{
  "train_examples": 42238,
  "norm": "instancenorm",
  "hidden_act": "leaky_relu",
  "pixel_unshuffle": 2,
  "block": "basic",
  "upsampling": "nearest_conv",
  "muon_scale": "spectral",
  "max_grad_norm": 0.5,
  "max_steps": 10900,
  "final_lr_fraction": 0,
  "warmup_steps": 540,
  "weight_decay": 0.01
}
Rows from block 3, named by matrix and row number. Rows with one number belong to one channel. Each number is 50 + 10 x the weight over its row's rms, rounded and kept within 0 to 99. All counts start at 0. After the name is the row's rms in percent of the matrix's.
# convs0: first 3x3 conv (model.enc.1.0.convs.0.weight, 96x96x3x3), inputs 24-47, a 3x3 kernel for each
# convs1: second 3x3 conv (model.enc.1.0.convs.1.weight, 96x96x3x3, transposed), outputs 24-47, a 3x3 kernel for each
convs0.55 084:71 42 51 45 68 75 60 57 71 34 29 37 42 38 57 55 47 54 44 62 59 45 37 39 34 54 37 39 53 58 39 42 55 57 41 44 52 57 47 57 57 48 50 54 50 45 51 38 52 31 66 49 48 33 47 49 64 44 49 55 48 57 62 55 78 45 46 60 56 50 48 47 30 36 51 51 52 53 35 41 49 60 52 43 59 50 45 59 65 50 65 51 46 55 43 52 57 57 57 36 27 48 35 51 49 49 48 66 41 28 50 29 34 32 38 45 20 45 48 38 53 46 42 48 50 58 44 31 30 45 31 38 52 37 52 58 42 39 51 61 61 55 66 66 49 56 50 57 56 63 51 57 51 53 48 26 56 46 49 50 43 48 53 51 58 56 39 42 51 47 62 47 58 47 63 58 63 58 54 55 39 74 62 46 47 54 42 47 33 23 28 50 52 44 42 43 45 38 48 32 43 39 39 40 44 58 48 41 47 59 56 36 41 41 43 40
convs1.55 076:42 39 56 45 33 47 47 43 57 51 49 59 51 45 56 52 54 61 51 49 65 58 50 57 69 66 70 40 51 62 54 38 46 60 55 49 40 40 56 42 44 46 38 36 50 52 42 51 35 28 37 45 30 34 51 53 50 46 45 51 55 64 47 47 59 43 45 53 58 53 46 52 73 74 49 57 53 59 60 45 63 55 43 51 60 41 37 55 45 43 47 53 46 49 57 40 40 43 39 50 61 49 49 68 60 47 66 53 62 68 49 73 71 71 61 61 57 54 65 75 59 57 54 46 54 64 62 49 55 57 59 49 52 62 61 56 53 54 43 51 41 36 41 48 53 61 53 64 70 54 49 57 60 59 49 46 67 97 64 50 54 54 34 39 30 50 58 42 45 54 46 59 51 48 43 41 49 53 51 55 58 50 39 54 52 36 48 30 55 67 54 53 57 60 52 56 60 47 44 31 55 47 45 49 48 52 63 57 49 47 38 39 51 45 54 60
convs0.56 103:72 62 56 48 47 47 51 38 33 38 45 46 35 58 63 56 42 50 34 69 55 59 66 35 54 65 45 54 62 43 44 53 51 49 41 38 45 54 47 61 53 37 55 34 51 50 35 33 36 43 38 63 53 39 37 52 52 58 55 49 58 41 43 53 55 50 35 42 54 53 60 62 39 62 45 39 48 54 49 41 38 46 48 51 52 44 63 35 49 59 38 48 41 59 67 46 59 60 49 74 62 75 41 45 55 51 54 60 57 41 49 60 47 60 50 46 49 47 55 51 53 59 55 53 61 44 57 70 53 50 54 49 59 47 57 53 63 47 52 58 54 63 52 53 51 56 38 57 55 51 46 56 57 68 59 46 63 54 61 55 38 65 53 55 37 49 60 68 51 70 47 47 52 42 42 48 36 39 48 46 38 60 38 46 58 43 40 30 41 57 61 48 58 73 62 54 46 67 49 71 29 54 55 36 45 51 50 62 21 41 63 29 56 38 61 61
convs1.56 104:52 53 41 65 41 47 67 66 57 48 53 56 46 44 43 53 47 44 50 51 56 63 59 57 50 60 49 48 55 60 72 47 55 74 44 44 60 38 35 61 31 51 57 47 76 44 43 60 54 58 47 56 40 42 75 55 49 57 58 36 54 61 39 42 33 44 50 43 40 37 41 45 52 50 62 48 54 58 57 63 41 64 56 52 46 52 71 43 54 61 38 36 40 50 45 43 59 44 53 54 53 45 53 64 58 35 48 43 53 49 55 34 29 31 66 44 45 67 55 35 72 60 44 58 55 45 45 59 48 51 52 43 42 53 46 42 44 50 59 66 38 35 53 52 54 53 51 37 26 32 55 43 42 47 55 47 44 35 45 53 55 49 34 29 42 67 41 45 67 54 57 51 58 53 64 60 65 53 56 54 58 55 74 52 44 68 45 53 59 40 40 52 58 50 60 47 21 54 32 63 55 45 47 42 37 48 61 52 56 46 57 60 51 62 56 39
convs0.57 103:46 42 51 50 45 49 50 42 48 49 61 59 50 52 38 77 55 29 45 49 39 59 65 45 54 41 37 39 38 42 52 56 61 40 60 56 62 43 38 55 49 64 43 33 47 63 49 44 48 44 53 42 48 67 46 43 37 62 31 37 67 44 49 59 58 53 50 46 43 54 51 49 67 51 47 52 47 60 49 39 58 60 47 55 39 53 38 46 54 41 54 52 56 60 65 50 48 53 60 41 54 53 44 47 62 48 49 62 32 24 93 49 49 54 32 50 51 60 44 47 51 45 50 47 60 55 53 31 37 52 52 51 41 47 52 44 34 41 33 36 41 51 71 50 48 50 54 47 65 56 49 48 54 50 60 43 46 52 61 51 47 43 61 61 67 59 54 46 52 37 45 29 58 49 38 58 60 35 45 45 53 50 49 48 51 59 56 47 41 54 44 38 67 49 68 49 40 53 50 46 52 54 37 41 64 58 46 41 26 51 29 57 46 28 73 51
convs1.57 105:49 45 47 55 51 71 34 34 45 64 56 30 55 80 56 47 45 53 47 38 41 42 44 46 55 45 43 44 46 49 30 55 45 59 52 44 57 58 56 65 68 35 40 49 52 25 31 49 41 48 50 46 53 56 27 60 66 41 59 65 46 44 73 61 68 46 51 60 47 41 52 31 52 63 74 41 54 64 52 61 49 60 59 39 58 34 52 52 50 67 48 35 54 47 49 59 45 74 53 44 54 52 36 47 34 54 36 39 45 53 54 61 48 39 44 57 53 54 46 40 37 41 46 37 51 54 59 54 51 60 59 58 57 53 42 43 52 39 24 35 57 30 48 56 59 50 58 47 40 41 54 54 55 49 56 61 41 35 47 55 42 45 48 54 40 50 51 48 44 38 49 53 50 44 49 62 49 52 54 49 46 73 45 49 60 56 52 62 57 63 67 62 41 46 43 46 48 49 45 46 49 61 49 50 61 60 37 46 41 54 49 34 55 53 38 45
convs0.58 104:67 60 58 66 48 59 45 30 45 45 42 57 36 50 54 70 55 45 49 51 52 60 50 33 48 46 35 60 58 37 52 70 36 49 69 48 52 55 43 68 55 46 46 50 38 51 65 60 42 72 64 41 58 55 50 38 42 57 41 54 48 53 47 40 52 47 42 42 50 42 50 44 35 47 54 51 57 54 54 42 58 47 42 60 37 60 71 37 53 60 36 25 49 54 57 61 52 37 40 42 51 56 51 40 64 42 50 53 59 52 46 51 56 39 42 48 64 39 40 49 39 50 48 54 49 52 56 37 43 66 77 35 73 64 43 55 37 58 44 37 54 50 60 47 38 55 61 52 44 57 52 40 57 62 34 59 39 48 37 48 26 52 58 48 50 50 58 45 46 52 56 54 60 36 46 43 38 43 40 50 42 41 51 28 53 55 42 54 38 53 36 55 59 44 58 64 52 49 58 31 47 40 61 59 39 53 42 36 34 46 41 47 39 58 68 42
convs1.58 097:51 46 44 47 59 52 46 63 61 38 66 30 41 68 58 46 51 59 42 61 59 45 36 50 55 53 35 67 70 48 71 68 52 56 39 37 47 59 57 48 51 40 53 51 46 54 65 57 28 61 42 44 53 46 53 50 44 68 67 72 46 49 49 48 57 41 43 54 48 41 35 53 41 55 46 64 54 49 72 62 35 35 40 58 43 37 55 29 39 50 74 55 58 67 59 61 62 51 50 48 49 59 38 53 47 53 52 50 59 43 46 68 55 51 47 31 36 63 57 35 67 55 49 63 57 38 32 54 46 42 47 33 33 57 57 47 54 50 52 54 67 49 44 30 58 56 56 62 51 59 38 59 51 51 44 54 53 36 54 52 56 60 56 43 28 55 63 51 39 48 69 51 54 53 49 48 56 59 36 51 46 44 61 56 56 54 57 67 58 47 61 52 35 42 38 33 57 58 39 38 51 47 40 44 44 44 31 43 37 51 34 53 57 49 48 66
convs0.59 084:39 36 41 55 45 33 45 42 48 45 30 41 65 49 57 55 35 45 42 44 55 39 47 36 38 50 36 54 54 53 50 53 44 45 56 43 47 40 51 50 36 56 59 38 57 37 38 29 38 64 34 30 48 50 36 39 44 44 64 59 52 48 41 64 23 35 60 47 68 47 48 65 55 52 33 36 60 44 51 50 56 65 45 74 54 49 62 54 55 46 57 55 46 52 54 41 42 35 63 57 46 38 36 42 38 62 66 48 42 45 58 34 38 46 55 40 46 38 64 57 36 57 50 49 57 57 53 51 44 42 47 47 46 43 41 37 61 37 55 47 38 39 58 58 40 39 48 55 35 46 65 50 45 29 37 57 46 51 36 44 54 41 35 60 46 52 44 53 32 45 31 59 52 38 53 52 61 40 35 70 30 49 51 41 53 47 41 62 51 36 37 28 43 48 46 42 32 50 53 43 52 39 30 39 53 41 38 59 48 61 60 46 44 49 43 50
convs1.59 065:50 56 54 40 34 49 48 43 51 50 51 59 53 45 45 55 52 54 52 37 66 48 48 56 63 64 69 55 48 45 56 59 52 62 56 58 58 53 58 43 53 45 49 44 57 44 57 54 38 36 51 45 43 45 53 37 56 39 37 58 43 58 61 64 69 60 55 74 69 57 68 49 56 43 61 54 49 58 50 62 57 45 39 47 30 36 37 33 37 38 60 53 32 66 63 47 59 55 63 42 45 37 58 67 57 66 56 34 48 69 53 55 79 68 60 68 57 45 50 51 31 49 51 36 44 58 53 69 59 51 47 67 61 54 60 46 48 48 66 36 36 56 42 51 59 52 49 66 74 39 64 62 50 65 68 79 60 52 43 49 39 53 60 56 55 43 40 29 48 31 39 34 47 52 28 42 41 43 54 58 53 52 51 57 48 40 48 45 42 55 60 55 66 57 57 68 38 60 35 39 56 40 52 48 52 57 59 48 45 47 46 45 37 40 61 43
convs0.60 111:60 59 52 50 46 43 54 54 66 62 57 36 57 44 34 56 57 53 42 38 47 39 34 54 46 50 44 59 63 56 53 54 59 57 51 52 33 37 42 64 44 57 53 46 52 64 40 49 71 57 43 54 65 42 56 58 66 57 53 50 38 45 46 49 54 46 52 49 53 48 51 38 57 47 45 50 53 52 52 52 73 45 58 43 28 46 43 66 60 49 57 41 42 56 53 36 49 65 76 59 58 48 51 52 53 59 43 35 46 56 50 42 52 52 82 64 41 52 56 46 41 59 49 61 47 53 36 33 50 54 45 55 43 39 51 40 57 61 55 51 53 47 43 61 40 52 46 53 38 45 45 51 47 44 49 40 49 49 60 46 57 51 37 43 50 52 48 41 38 56 48 55 52 49 59 59 45 50 59 50 57 40 34 50 73 56 56 49 49 52 50 35 62 51 63 18 49 43 51 59 56 51 54 39 51 55 70 44 50 54 45 37 36 50 49 27
convs1.60 098:57 61 52 46 50 52 56 36 42 58 65 61 39 31 48 58 44 48 54 46 49 42 53 43 58 51 55 45 66 58 36 35 53 34 38 43 48 38 54 40 52 42 53 53 42 58 53 41 51 52 53 53 59 52 60 53 63 37 52 61 50 60 53 60 56 54 51 48 46 52 45 55 42 65 42 53 72 58 27 40 43 57 47 55 59 47 45 55 44 63 41 47 56 60 53 66 52 39 46 58 52 45 56 55 54 55 43 38 42 26 42 59 56 69 38 38 39 45 42 42 58 47 32 62 56 50 53 33 48 31 37 45 45 50 34 54 55 60 45 47 61 74 80 60 53 33 39 38 35 54 42 40 50 43 50 42 40 52 59 47 39 41 42 43 66 63 52 54 37 46 55 51 44 35 44 61 56 42 57 33 46 54 54 61 30 64 62 52 62 47 55 57 15 51 44 53 53 47 61 46 54 57 36 46 59 32 36 51 55 44 52 56 35 45 66 57
convs0.61 095:49 44 67 60 41 47 45 49 46 39 50 48 32 42 34 32 41 30 43 56 68 36 46 46 47 57 40 43 37 53 57 46 62 35 54 56 47 44 40 38 33 44 50 46 30 40 51 37 49 52 55 52 37 51 60 62 56 47 51 35 51 39 57 42 51 32 45 56 43 41 52 53 50 44 43 47 47 36 62 57 56 65 57 64 70 34 50 53 53 35 44 40 68 53 62 52 62 44 56 49 40 47 46 55 55 62 53 55 54 40 44 61 69 56 47 57 67 37 51 55 51 63 65 63 68 58 38 13 47 47 48 56 33 30 42 42 48 64 45 42 52 59 63 51 49 42 47 64 38 50 48 36 27 38 42 25 60 46 44 43 41 57 50 60 59 56 76 61 55 56 69 59 50 65 75 77 53 72 77 56 45 42 42 42 52 51 55 34 50 43 42 23 46 56 47 44 46 55 55 49 48 48 49 49 50 33 46 40 48 51 33 41 42 35 41 44
convs1.61 092:52 39 50 54 39 64 65 63 75 46 55 38 43 53 33 48 49 51 43 32 50 53 39 39 70 61 67 57 46 48 34 33 51 27 35 43 62 47 41 52 36 43 47 40 60 57 57 33 66 73 55 53 50 55 43 41 38 44 59 37 54 61 54 39 48 50 56 63 55 55 57 46 49 45 46 37 43 31 46 51 27 38 30 39 40 36 28 51 62 51 54 71 69 47 58 66 42 68 65 47 53 37 48 50 56 51 56 53 49 52 53 55 55 49 55 54 48 57 75 59 50 54 63 44 46 57 59 61 63 52 54 49 53 58 47 53 55 54 41 38 56 51 31 29 49 40 54 25 31 49 29 31 44 56 49 35 75 56 45 62 54 65 48 59 49 46 52 40 53 74 72 46 43 36 50 47 37 40 31 44 50 48 28 46 41 20 69 60 38 33 43 43 46 45 50 44 46 51 35 46 37 48 51 54 42 43 40 44 52 42 52 63 54 42 60 71
convs0.62 104:51 51 56 61 38 46 46 50 67 48 28 51 59 58 54 58 40 55 46 47 51 54 49 41 62 54 44 45 53 51 40 38 48 41 46 65 42 30 38 55 40 42 62 62 46 40 58 62 34 50 53 46 41 66 52 45 57 59 29 51 48 25 36 64 53 54 57 57 44 51 61 52 30 40 53 38 45 50 35 56 49 64 64 38 54 48 51 38 43 56 50 51 40 61 54 51 70 45 45 47 62 46 25 33 20 31 38 41 42 45 46 44 43 49 45 38 59 52 60 59 40 47 60 77 53 52 41 35 54 44 50 58 61 43 63 31 50 65 59 41 48 49 43 37 42 46 44 42 38 53 60 63 66 69 51 57 72 34 47 51 45 51 46 43 64 36 49 72 44 51 55 45 53 49 49 49 49 40 51 57 45 36 39 46 44 41 46 53 52 46 54 63 57 54 48 64 45 37 61 30 43 51 42 46 54 35 49 50 53 44 73 49 46 53 56 56
convs1.62 110:36 41 46 50 55 55 45 49 55 46 44 53 51 59 49 57 59 63 51 45 41 47 31 53 44 33 50 50 51 43 48 34 40 37 42 42 36 67 51 48 67 50 54 52 59 55 42 50 66 62 51 55 62 57 48 48 48 54 48 46 42 55 49 55 58 39 49 60 28 38 30 36 61 65 53 61 79 51 59 62 43 56 78 58 63 56 62 58 51 38 56 54 42 65 40 35 63 56 55 57 46 59 60 62 64 45 46 42 43 55 56 60 61 56 45 44 51 42 52 39 37 53 57 41 37 52 38 53 52 43 63 57 44 38 60 51 37 53 44 51 66 56 46 71 43 44 27 46 44 46 57 60 53 41 42 53 44 36 38 34 30 29 51 54 56 35 47 51 41 39 30 52 73 61 55 88 59 39 56 44 59 57 58 61 59 55 62 45 54 54 43 47 39 51 36 48 61 39 69 65 46 58 55 58 56 65 53 34 45 44 48 56 40 58 52 36
convs0.63 098:46 58 46 44 43 48 48 53 51 55 49 50 42 48 37 59 48 45 43 42 34 37 32 67 57 48 62 61 36 56 39 28 41 60 52 34 51 46 63 65 31 46 64 63 47 48 35 59 57 36 43 46 65 57 49 44 49 49 40 49 49 50 52 34 53 67 46 56 63 49 51 46 46 35 46 62 31 38 48 49 62 42 56 33 48 49 57 35 33 37 40 59 43 44 56 52 58 70 59 64 39 35 25 32 46 47 54 55 44 53 48 44 46 52 35 32 47 52 42 46 56 48 45 39 44 40 46 62 54 32 43 44 48 49 42 38 70 58 42 54 47 48 56 66 47 52 48 42 53 65 40 39 71 44 51 42 27 43 35 44 37 40 46 60 56 63 61 45 47 55 49 52 38 58 54 47 35 51 63 47 44 23 52 39 38 40 50 42 53 62 55 53 34 39 42 53 39 44 38 58 40 45 43 53 48 56 56 49 41 41 48 61 47 46 45 56
convs1.63 089:47 70 62 39 33 35 48 47 57 56 43 48 57 50 37 46 47 25 37 44 51 59 63 52 66 59 53 62 47 38 44 43 64 72 55 56 48 47 61 31 45 58 68 46 55 39 37 40 43 45 41 37 41 61 57 60 53 54 47 38 44 49 36 33 77 53 52 83 72 54 63 67 43 60 46 41 47 38 36 44 52 60 46 48 52 57 42 55 56 37 63 55 45 55 38 38 52 58 55 60 52 48 60 61 60 54 59 36 46 55 48 47 55 42 46 47 44 55 54 58 67 65 56 48 39 43 60 59 41 51 42 37 39 47 55 37 50 52 21 58 55 54 65 44 51 55 41 51 50 58 56 53 56 69 67 59 65 54 60 67 42 57 51 57 49 58 50 57 47 30 51 42 53 42 49 54 42 32 57 36 63 54 61 70 75 53 54 55 58 48 55 57 51 59 60 55 64 42 38 48 50 53 56 43 61 67 62 42 33 45 52 54 77 36 58 60
convs0.64 102:35 52 56 51 58 49 47 50 54 53 35 43 35 31 36 47 58 49 48 39 45 39 53 50 55 48 43 56 52 56 59 53 53 40 56 50 56 58 51 54 59 53 41 61 55 61 49 59 59 51 55 53 51 52 50 46 57 34 51 40 49 55 54 44 57 48 68 57 48 53 58 52 56 51 64 42 57 50 53 47 33 51 65 58 50 52 31 56 38 48 42 58 45 55 47 43 76 58 51 29 43 28 55 43 54 54 62 64 31 30 33 50 27 35 62 41 43 46 51 52 61 50 54 54 48 51 34 37 44 44 44 47 59 64 35 47 56 46 52 31 33 67 50 50 69 51 64 70 62 63 47 54 47 38 33 41 36 45 47 46 58 50 45 57 59 37 49 41 43 42 38 43 50 47 55 47 61 56 47 34 33 31 42 48 63 53 58 37 59 56 45 50 48 49 30 42 43 42 46 46 43 46 54 53 35 64 49 54 46 35 55 39 36 40 40 63
convs1.64 111:46 46 44 41 51 56 48 42 34 50 58 47 56 45 51 59 45 37 42 46 58 42 42 64 63 53 45 60 67 54 55 55 61 45 57 62 37 53 62 42 57 53 28 24 53 49 55 37 48 44 32 49 65 47 36 60 45 46 27 46 42 55 52 43 40 50 44 37 46 34 33 25 60 38 52 63 42 55 39 49 36 40 47 47 40 38 49 57 44 37 58 62 56 47 42 52 58 45 75 40 41 54 44 46 40 58 52 58 56 59 49 64 60 38 58 74 74 59 50 44 74 61 46 48 41 36 55 57 49 65 43 43 44 48 35 37 41 50 56 51 63 48 61 50 63 62 58 56 52 47 39 47 50 48 50 50 38 54 39 49 65 70 56 45 50 55 50 49 53 46 60 57 57 36 59 61 55 38 57 57 44 62 43 38 40 27 71 64 53 57 53 63 60 76 53 41 50 44 43 41 52 41 47 54 47 45 46 54 59 49 54 52 50 61 52 50
convs0.65 100:36 61 61 45 60 60 36 70 33 71 43 42 64 46 63 53 64 53 61 39 58 54 08 69 57 53 58 71 53 58 63 67 61 62 40 56 51 46 56 47 52 66 44 54 51 44 49 63 51 49 56 62 54 51 52 66 53 54 65 55 65 57 53 47 39 45 37 43 41 50 55 51 39 53 31 58 54 36 45 50 55 40 59 43 44 56 60 39 50 39 47 55 48 39 53 43 29 55 50 42 61 51 32 50 43 51 35 58 38 60 69 43 61 57 41 39 46 42 47 68 50 45 65 58 48 56 61 55 60 45 44 45 34 59 51 44 55 52 39 52 39 47 53 53 52 69 56 38 58 42 41 49 36 45 43 45 49 54 43 54 49 48 49 45 48 41 40 58 76 46 55 51 65 56 47 51 57 46 57 47 45 38 48 46 41 58 65 47 58 60 34 52 48 72 61 61 64 52 54 42 54 38 58 44 40 55 43 41 61 57 31 29 61 55 32 47
convs1.65 112:59 44 54 47 45 52 43 48 69 54 51 57 39 58 51 48 59 55 44 52 46 49 56 37 36 46 29 53 51 44 39 46 46 46 39 36 43 60 59 36 44 37 39 56 43 43 61 60 39 67 67 44 39 57 36 44 48 45 61 48 55 50 57 43 57 60 50 55 61 62 51 55 37 45 45 47 45 47 50 41 54 57 44 58 60 40 62 64 44 54 51 37 65 47 41 61 61 53 55 52 58 44 54 58 60 46 47 52 45 60 50 53 42 40 37 27 49 44 41 54 38 44 45 47 40 50 34 46 38 51 62 35 36 56 32 45 54 67 51 43 57 53 35 59 49 48 48 56 45 53 57 52 33 57 48 52 53 45 50 63 39 50 53 62 51 45 52 48 43 58 51 52 40 48 47 61 53 47 57 59 53 48 55 52 41 55 48 57 75 43 59 57 64 56 58 54 63 44 64 35 45 82 51 67 74 42 54 49 55 50 37 64 50 47 64 52
convs0.66 102:47 46 70 51 48 68 55 62 50 37 45 19 43 44 38 47 57 60 62 37 45 41 45 43 37 65 55 40 48 47 44 53 47 48 54 50 41 55 48 62 38 45 31 47 64 58 61 52 53 62 57 43 56 41 57 55 52 53 40 34 56 46 39 36 42 55 46 46 48 37 64 46 43 38 45 43 30 31 32 56 59 52 52 64 65 64 54 40 42 55 68 53 43 66 40 39 43 52 55 56 44 54 63 50 49 56 46 47 54 65 51 41 67 31 58 62 39 36 54 46 49 47 41 45 43 68 62 56 59 45 56 46 53 52 66 58 64 59 55 33 54 53 59 25 43 47 55 50 33 49 41 49 44 50 44 42 37 33 52 49 42 45 42 56 40 43 41 63 45 63 65 72 61 40 44 35 53 47 43 49 59 54 52 34 46 46 41 54 30 40 37 56 29 45 53 48 58 46 53 44 37 40 68 59 35 50 49 61 58 48 63 68 40 46 56 66
convs1.66 108:60 48 43 47 65 44 30 57 38 39 59 59 44 56 47 52 59 63 51 43 48 46 59 62 52 57 53 54 51 32 29 46 44 56 52 39 62 53 53 35 40 37 41 55 48 51 36 34 36 34 44 66 63 58 47 43 23 47 39 44 44 36 65 46 42 50 42 34 62 36 52 55 49 48 37 57 59 58 49 48 43 47 64 58 50 56 46 65 60 52 33 43 55 50 54 63 62 39 41 43 53 55 39 42 40 43 46 44 67 50 35 79 52 53 39 32 45 52 46 39 60 45 43 59 54 65 54 62 51 44 55 43 44 58 52 56 59 41 41 49 40 51 45 49 57 65 63 57 73 79 52 55 62 49 47 43 46 63 64 54 57 52 45 42 46 39 68 61 50 61 55 59 52 60 58 65 68 57 56 39 58 51 51 46 50 48 39 41 54 61 47 54 47 30 53 41 50 53 42 62 50 30 64 47 50 58 42 33 40 54 36 29 53 55 55 66
convs0.67 097:64 45 49 44 53 46 33 49 59 52 42 36 46 44 45 46 42 53 61 44 41 70 52 45 47 46 59 52 49 56 52 68 53 70 61 49 45 49 48 47 57 48 68 57 54 36 50 55 48 33 41 55 68 37 38 56 42 26 38 41 52 55 61 45 46 54 53 60 53 56 72 41 46 46 48 48 68 47 58 61 36 47 36 35 57 36 51 56 51 64 57 62 46 73 41 47 53 55 44 59 58 72 58 59 53 34 54 30 54 54 49 47 34 57 45 34 23 47 44 41 36 60 48 53 59 46 47 35 55 40 39 45 61 53 59 58 70 46 64 62 66 57 52 57 53 52 48 51 55 41 71 65 51 34 43 54 53 59 37 53 65 60 68 66 49 40 52 41 39 44 68 51 51 43 64 60 53 54 55 65 51 35 41 60 62 57 39 73 44 52 57 46 60 38 46 50 59 59 55 40 67 70 38 55 45 58 62 59 51 53 70 46 66 57 35 57
convs1.67 109:55 39 53 65 34 26 74 69 37 49 47 54 42 26 61 49 31 51 38 45 42 59 55 41 61 52 51 54 40 41 64 57 53 47 59 53 50 44 41 53 49 43 56 39 53 64 37 43 73 46 47 43 33 33 45 35 56 52 51 44 59 52 49 66 46 59 47 49 29 38 43 41 48 39 67 57 58 61 54 47 61 45 47 55 50 73 48 52 62 62 63 45 44 45 63 38 46 38 58 61 50 64 40 49 42 28 39 41 56 53 54 53 51 39 62 51 65 65 52 57 58 83 44 50 43 54 48 70 43 58 61 37 35 49 50 62 56 41 52 42 52 43 40 44 61 57 27 66 50 42 47 52 58 38 51 52 42 53 54 44 49 35 44 55 64 56 45 60 52 43 41 56 56 51 60 46 48 53 61 50 54 55 39 46 40 47 81 52 64 33 49 43 60 44 45 37 38 52 37 54 47 41 68 44 47 55 41 44 49 37 42 47 28 48 55 34
convs0.68 104:46 53 36 41 37 55 45 45 55 41 80 48 36 49 42 45 53 53 52 41 45 42 42 45 37 40 35 43 61 58 53 50 48 57 71 51 40 36 52 35 52 51 47 58 53 58 47 51 53 61 54 61 60 47 48 43 40 40 30 41 42 49 51 60 48 50 48 41 54 54 53 40 36 49 54 36 50 51 38 46 39 52 53 48 58 69 47 51 76 45 66 50 47 47 40 43 44 40 56 26 48 52 37 54 49 34 63 53 41 55 44 51 35 36 46 28 56 50 50 52 59 51 48 50 55 57 41 63 53 43 57 63 49 45 60 39 54 51 37 51 49 56 53 56 50 55 50 51 59 62 61 60 66 45 47 48 57 55 53 57 46 51 44 59 57 43 47 60 56 60 57 50 60 49 45 61 58 46 54 65 49 47 41 38 42 46 53 42 45 56 45 43 46 45 52 67 40 52 40 44 52 58 50 58 60 64 42 70 54 43 59 51 52 62 51 39
convs1.68 106:49 69 58 61 53 34 54 47 31 61 50 63 56 56 57 32 51 53 52 46 69 49 51 78 62 59 61 62 47 61 57 46 50 41 66 55 72 52 46 46 61 56 53 66 26 37 38 39 58 52 43 57 48 35 51 67 61 53 56 62 43 45 54 57 45 48 57 53 48 52 30 30 60 49 50 51 47 51 50 57 55 42 42 47 51 36 52 62 35 55 48 50 51 53 63 52 51 60 38 62 50 50 43 40 42 43 49 53 49 59 52 39 39 37 35 42 42 54 47 29 51 49 42 33 53 38 51 51 57 55 43 39 55 36 50 44 32 41 50 46 48 42 47 45 48 34 33 55 42 53 41 43 57 33 29 29 51 41 42 44 50 57 44 44 62 59 44 54 55 47 55 53 33 40 48 43 59 52 46 51 55 51 58 40 49 74 38 46 59 60 60 50 50 55 48 45 50 48 48 44 35 44 72 36 45 70 32 58 44 55 61 52 56 46 46 48
convs0.69 082:50 53 50 48 46 54 48 50 37 65 51 38 52 53 37 61 67 47 27 48 41 30 38 64 52 24 64 47 52 39 72 48 50 52 53 32 58 49 32 65 51 44 49 53 55 55 73 48 41 62 51 53 52 34 57 56 52 54 44 46 45 57 53 45 67 51 55 64 63 58 59 66 48 66 43 32 47 54 35 39 42 51 50 53 51 43 36 58 55 52 43 54 63 39 48 60 36 48 45 60 52 63 56 47 61 63 52 46 46 40 48 48 42 28 54 46 48 39 45 49 54 51 63 48 69 65 53 56 57 43 50 49 44 41 61 45 56 66 42 54 57 49 39 48 57 76 46 57 55 40 48 57 61 47 60 51 60 47 67 42 50 39 49 48 44 38 52 54 59 60 55 67 52 52 54 42 57 60 55 49 41 46 46 52 59 48 58 52 38 45 39 22 59 42 39 58 32 42 38 57 50 53 58 42 52 37 51 63 46 54 38 41 48 45 53 56
convs1.69 070:45 51 48 45 37 48 52 37 48 45 37 49 38 40 47 52 51 61 49 62 66 53 47 58 56 54 65 45 44 51 57 56 53 63 64 60 50 56 66 47 57 53 46 40 54 50 58 43 40 52 46 40 38 46 55 40 61 38 39 35 29 40 38 49 62 50 23 52 45 44 53 50 52 55 52 49 52 49 66 59 53 43 55 62 46 39 53 47 42 52 62 49 35 76 61 49 44 56 44 49 54 41 65 53 47 43 56 45 51 44 37 57 47 44 48 39 39 56 54 66 58 68 49 44 68 56 53 53 45 52 51 44 62 54 52 56 63 57 60 64 50 57 54 55 45 52 56 59 69 59 44 59 44 64 70 47 76 66 67 49 65 46 38 56 52 47 72 64 34 48 43 47 50 39 51 51 48 41 43 50 51 36 31 38 42 35 51 40 33 63 68 57 63 52 52 48 37 46 48 30 43 38 34 38 39 46 48 57 55 56 49 47 32 46 61 45
convs0.70 105:54 46 53 51 52 62 30 43 57 51 41 39 41 40 41 56 73 80 58 39 46 44 44 58 49 57 54 49 44 54 51 41 54 44 48 45 50 59 59 54 57 53 52 49 58 42 78 43 38 56 58 42 46 56 53 29 44 49 44 43 54 49 51 55 38 54 56 54 49 59 56 57 52 55 58 57 62 71 51 65 48 48 60 59 48 72 60 49 44 41 55 39 61 43 36 55 59 60 55 39 59 51 53 65 49 38 51 50 67 68 62 58 39 42 63 44 58 62 47 46 60 54 56 46 38 47 60 50 48 50 49 46 46 54 50 53 62 59 62 66 59 54 53 30 40 64 50 40 35 63 43 47 47 57 48 63 50 56 51 57 62 53 61 54 45 49 59 52 48 50 34 42 43 49 37 32 51 46 46 54 38 23 49 64 34 41 50 37 37 52 42 35 42 35 39 42 49 44 59 42 56 54 62 51 51 47 62 68 65 38 55 56 49 68 68 54
convs1.70 102:52 49 63 35 59 53 41 36 34 52 50 52 55 69 55 44 55 52 51 55 39 44 52 32 52 47 49 45 42 58 48 48 62 43 43 61 42 68 57 33 61 52 56 56 48 38 60 58 41 57 59 41 48 45 73 81 56 57 57 60 47 59 64 27 51 41 43 43 41 54 52 45 31 40 56 46 52 58 43 64 41 63 44 47 50 51 34 66 43 50 52 56 43 66 59 54 50 39 61 37 42 51 54 43 50 50 35 68 52 46 43 65 50 50 35 34 39 39 42 43 58 44 49 55 49 53 61 46 39 37 57 42 44 51 58 63 53 50 38 65 62 54 56 47 69 71 50 57 65 59 56 54 46 49 53 52 41 57 55 47 47 67 54 47 43 59 52 52 50 44 46 39 53 47 50 51 53 37 54 44 70 67 60 46 55 48 50 54 59 59 52 67 51 61 49 61 73 53 39 42 47 54 50 39 37 52 43 44 49 43 39 56 34 20 38 25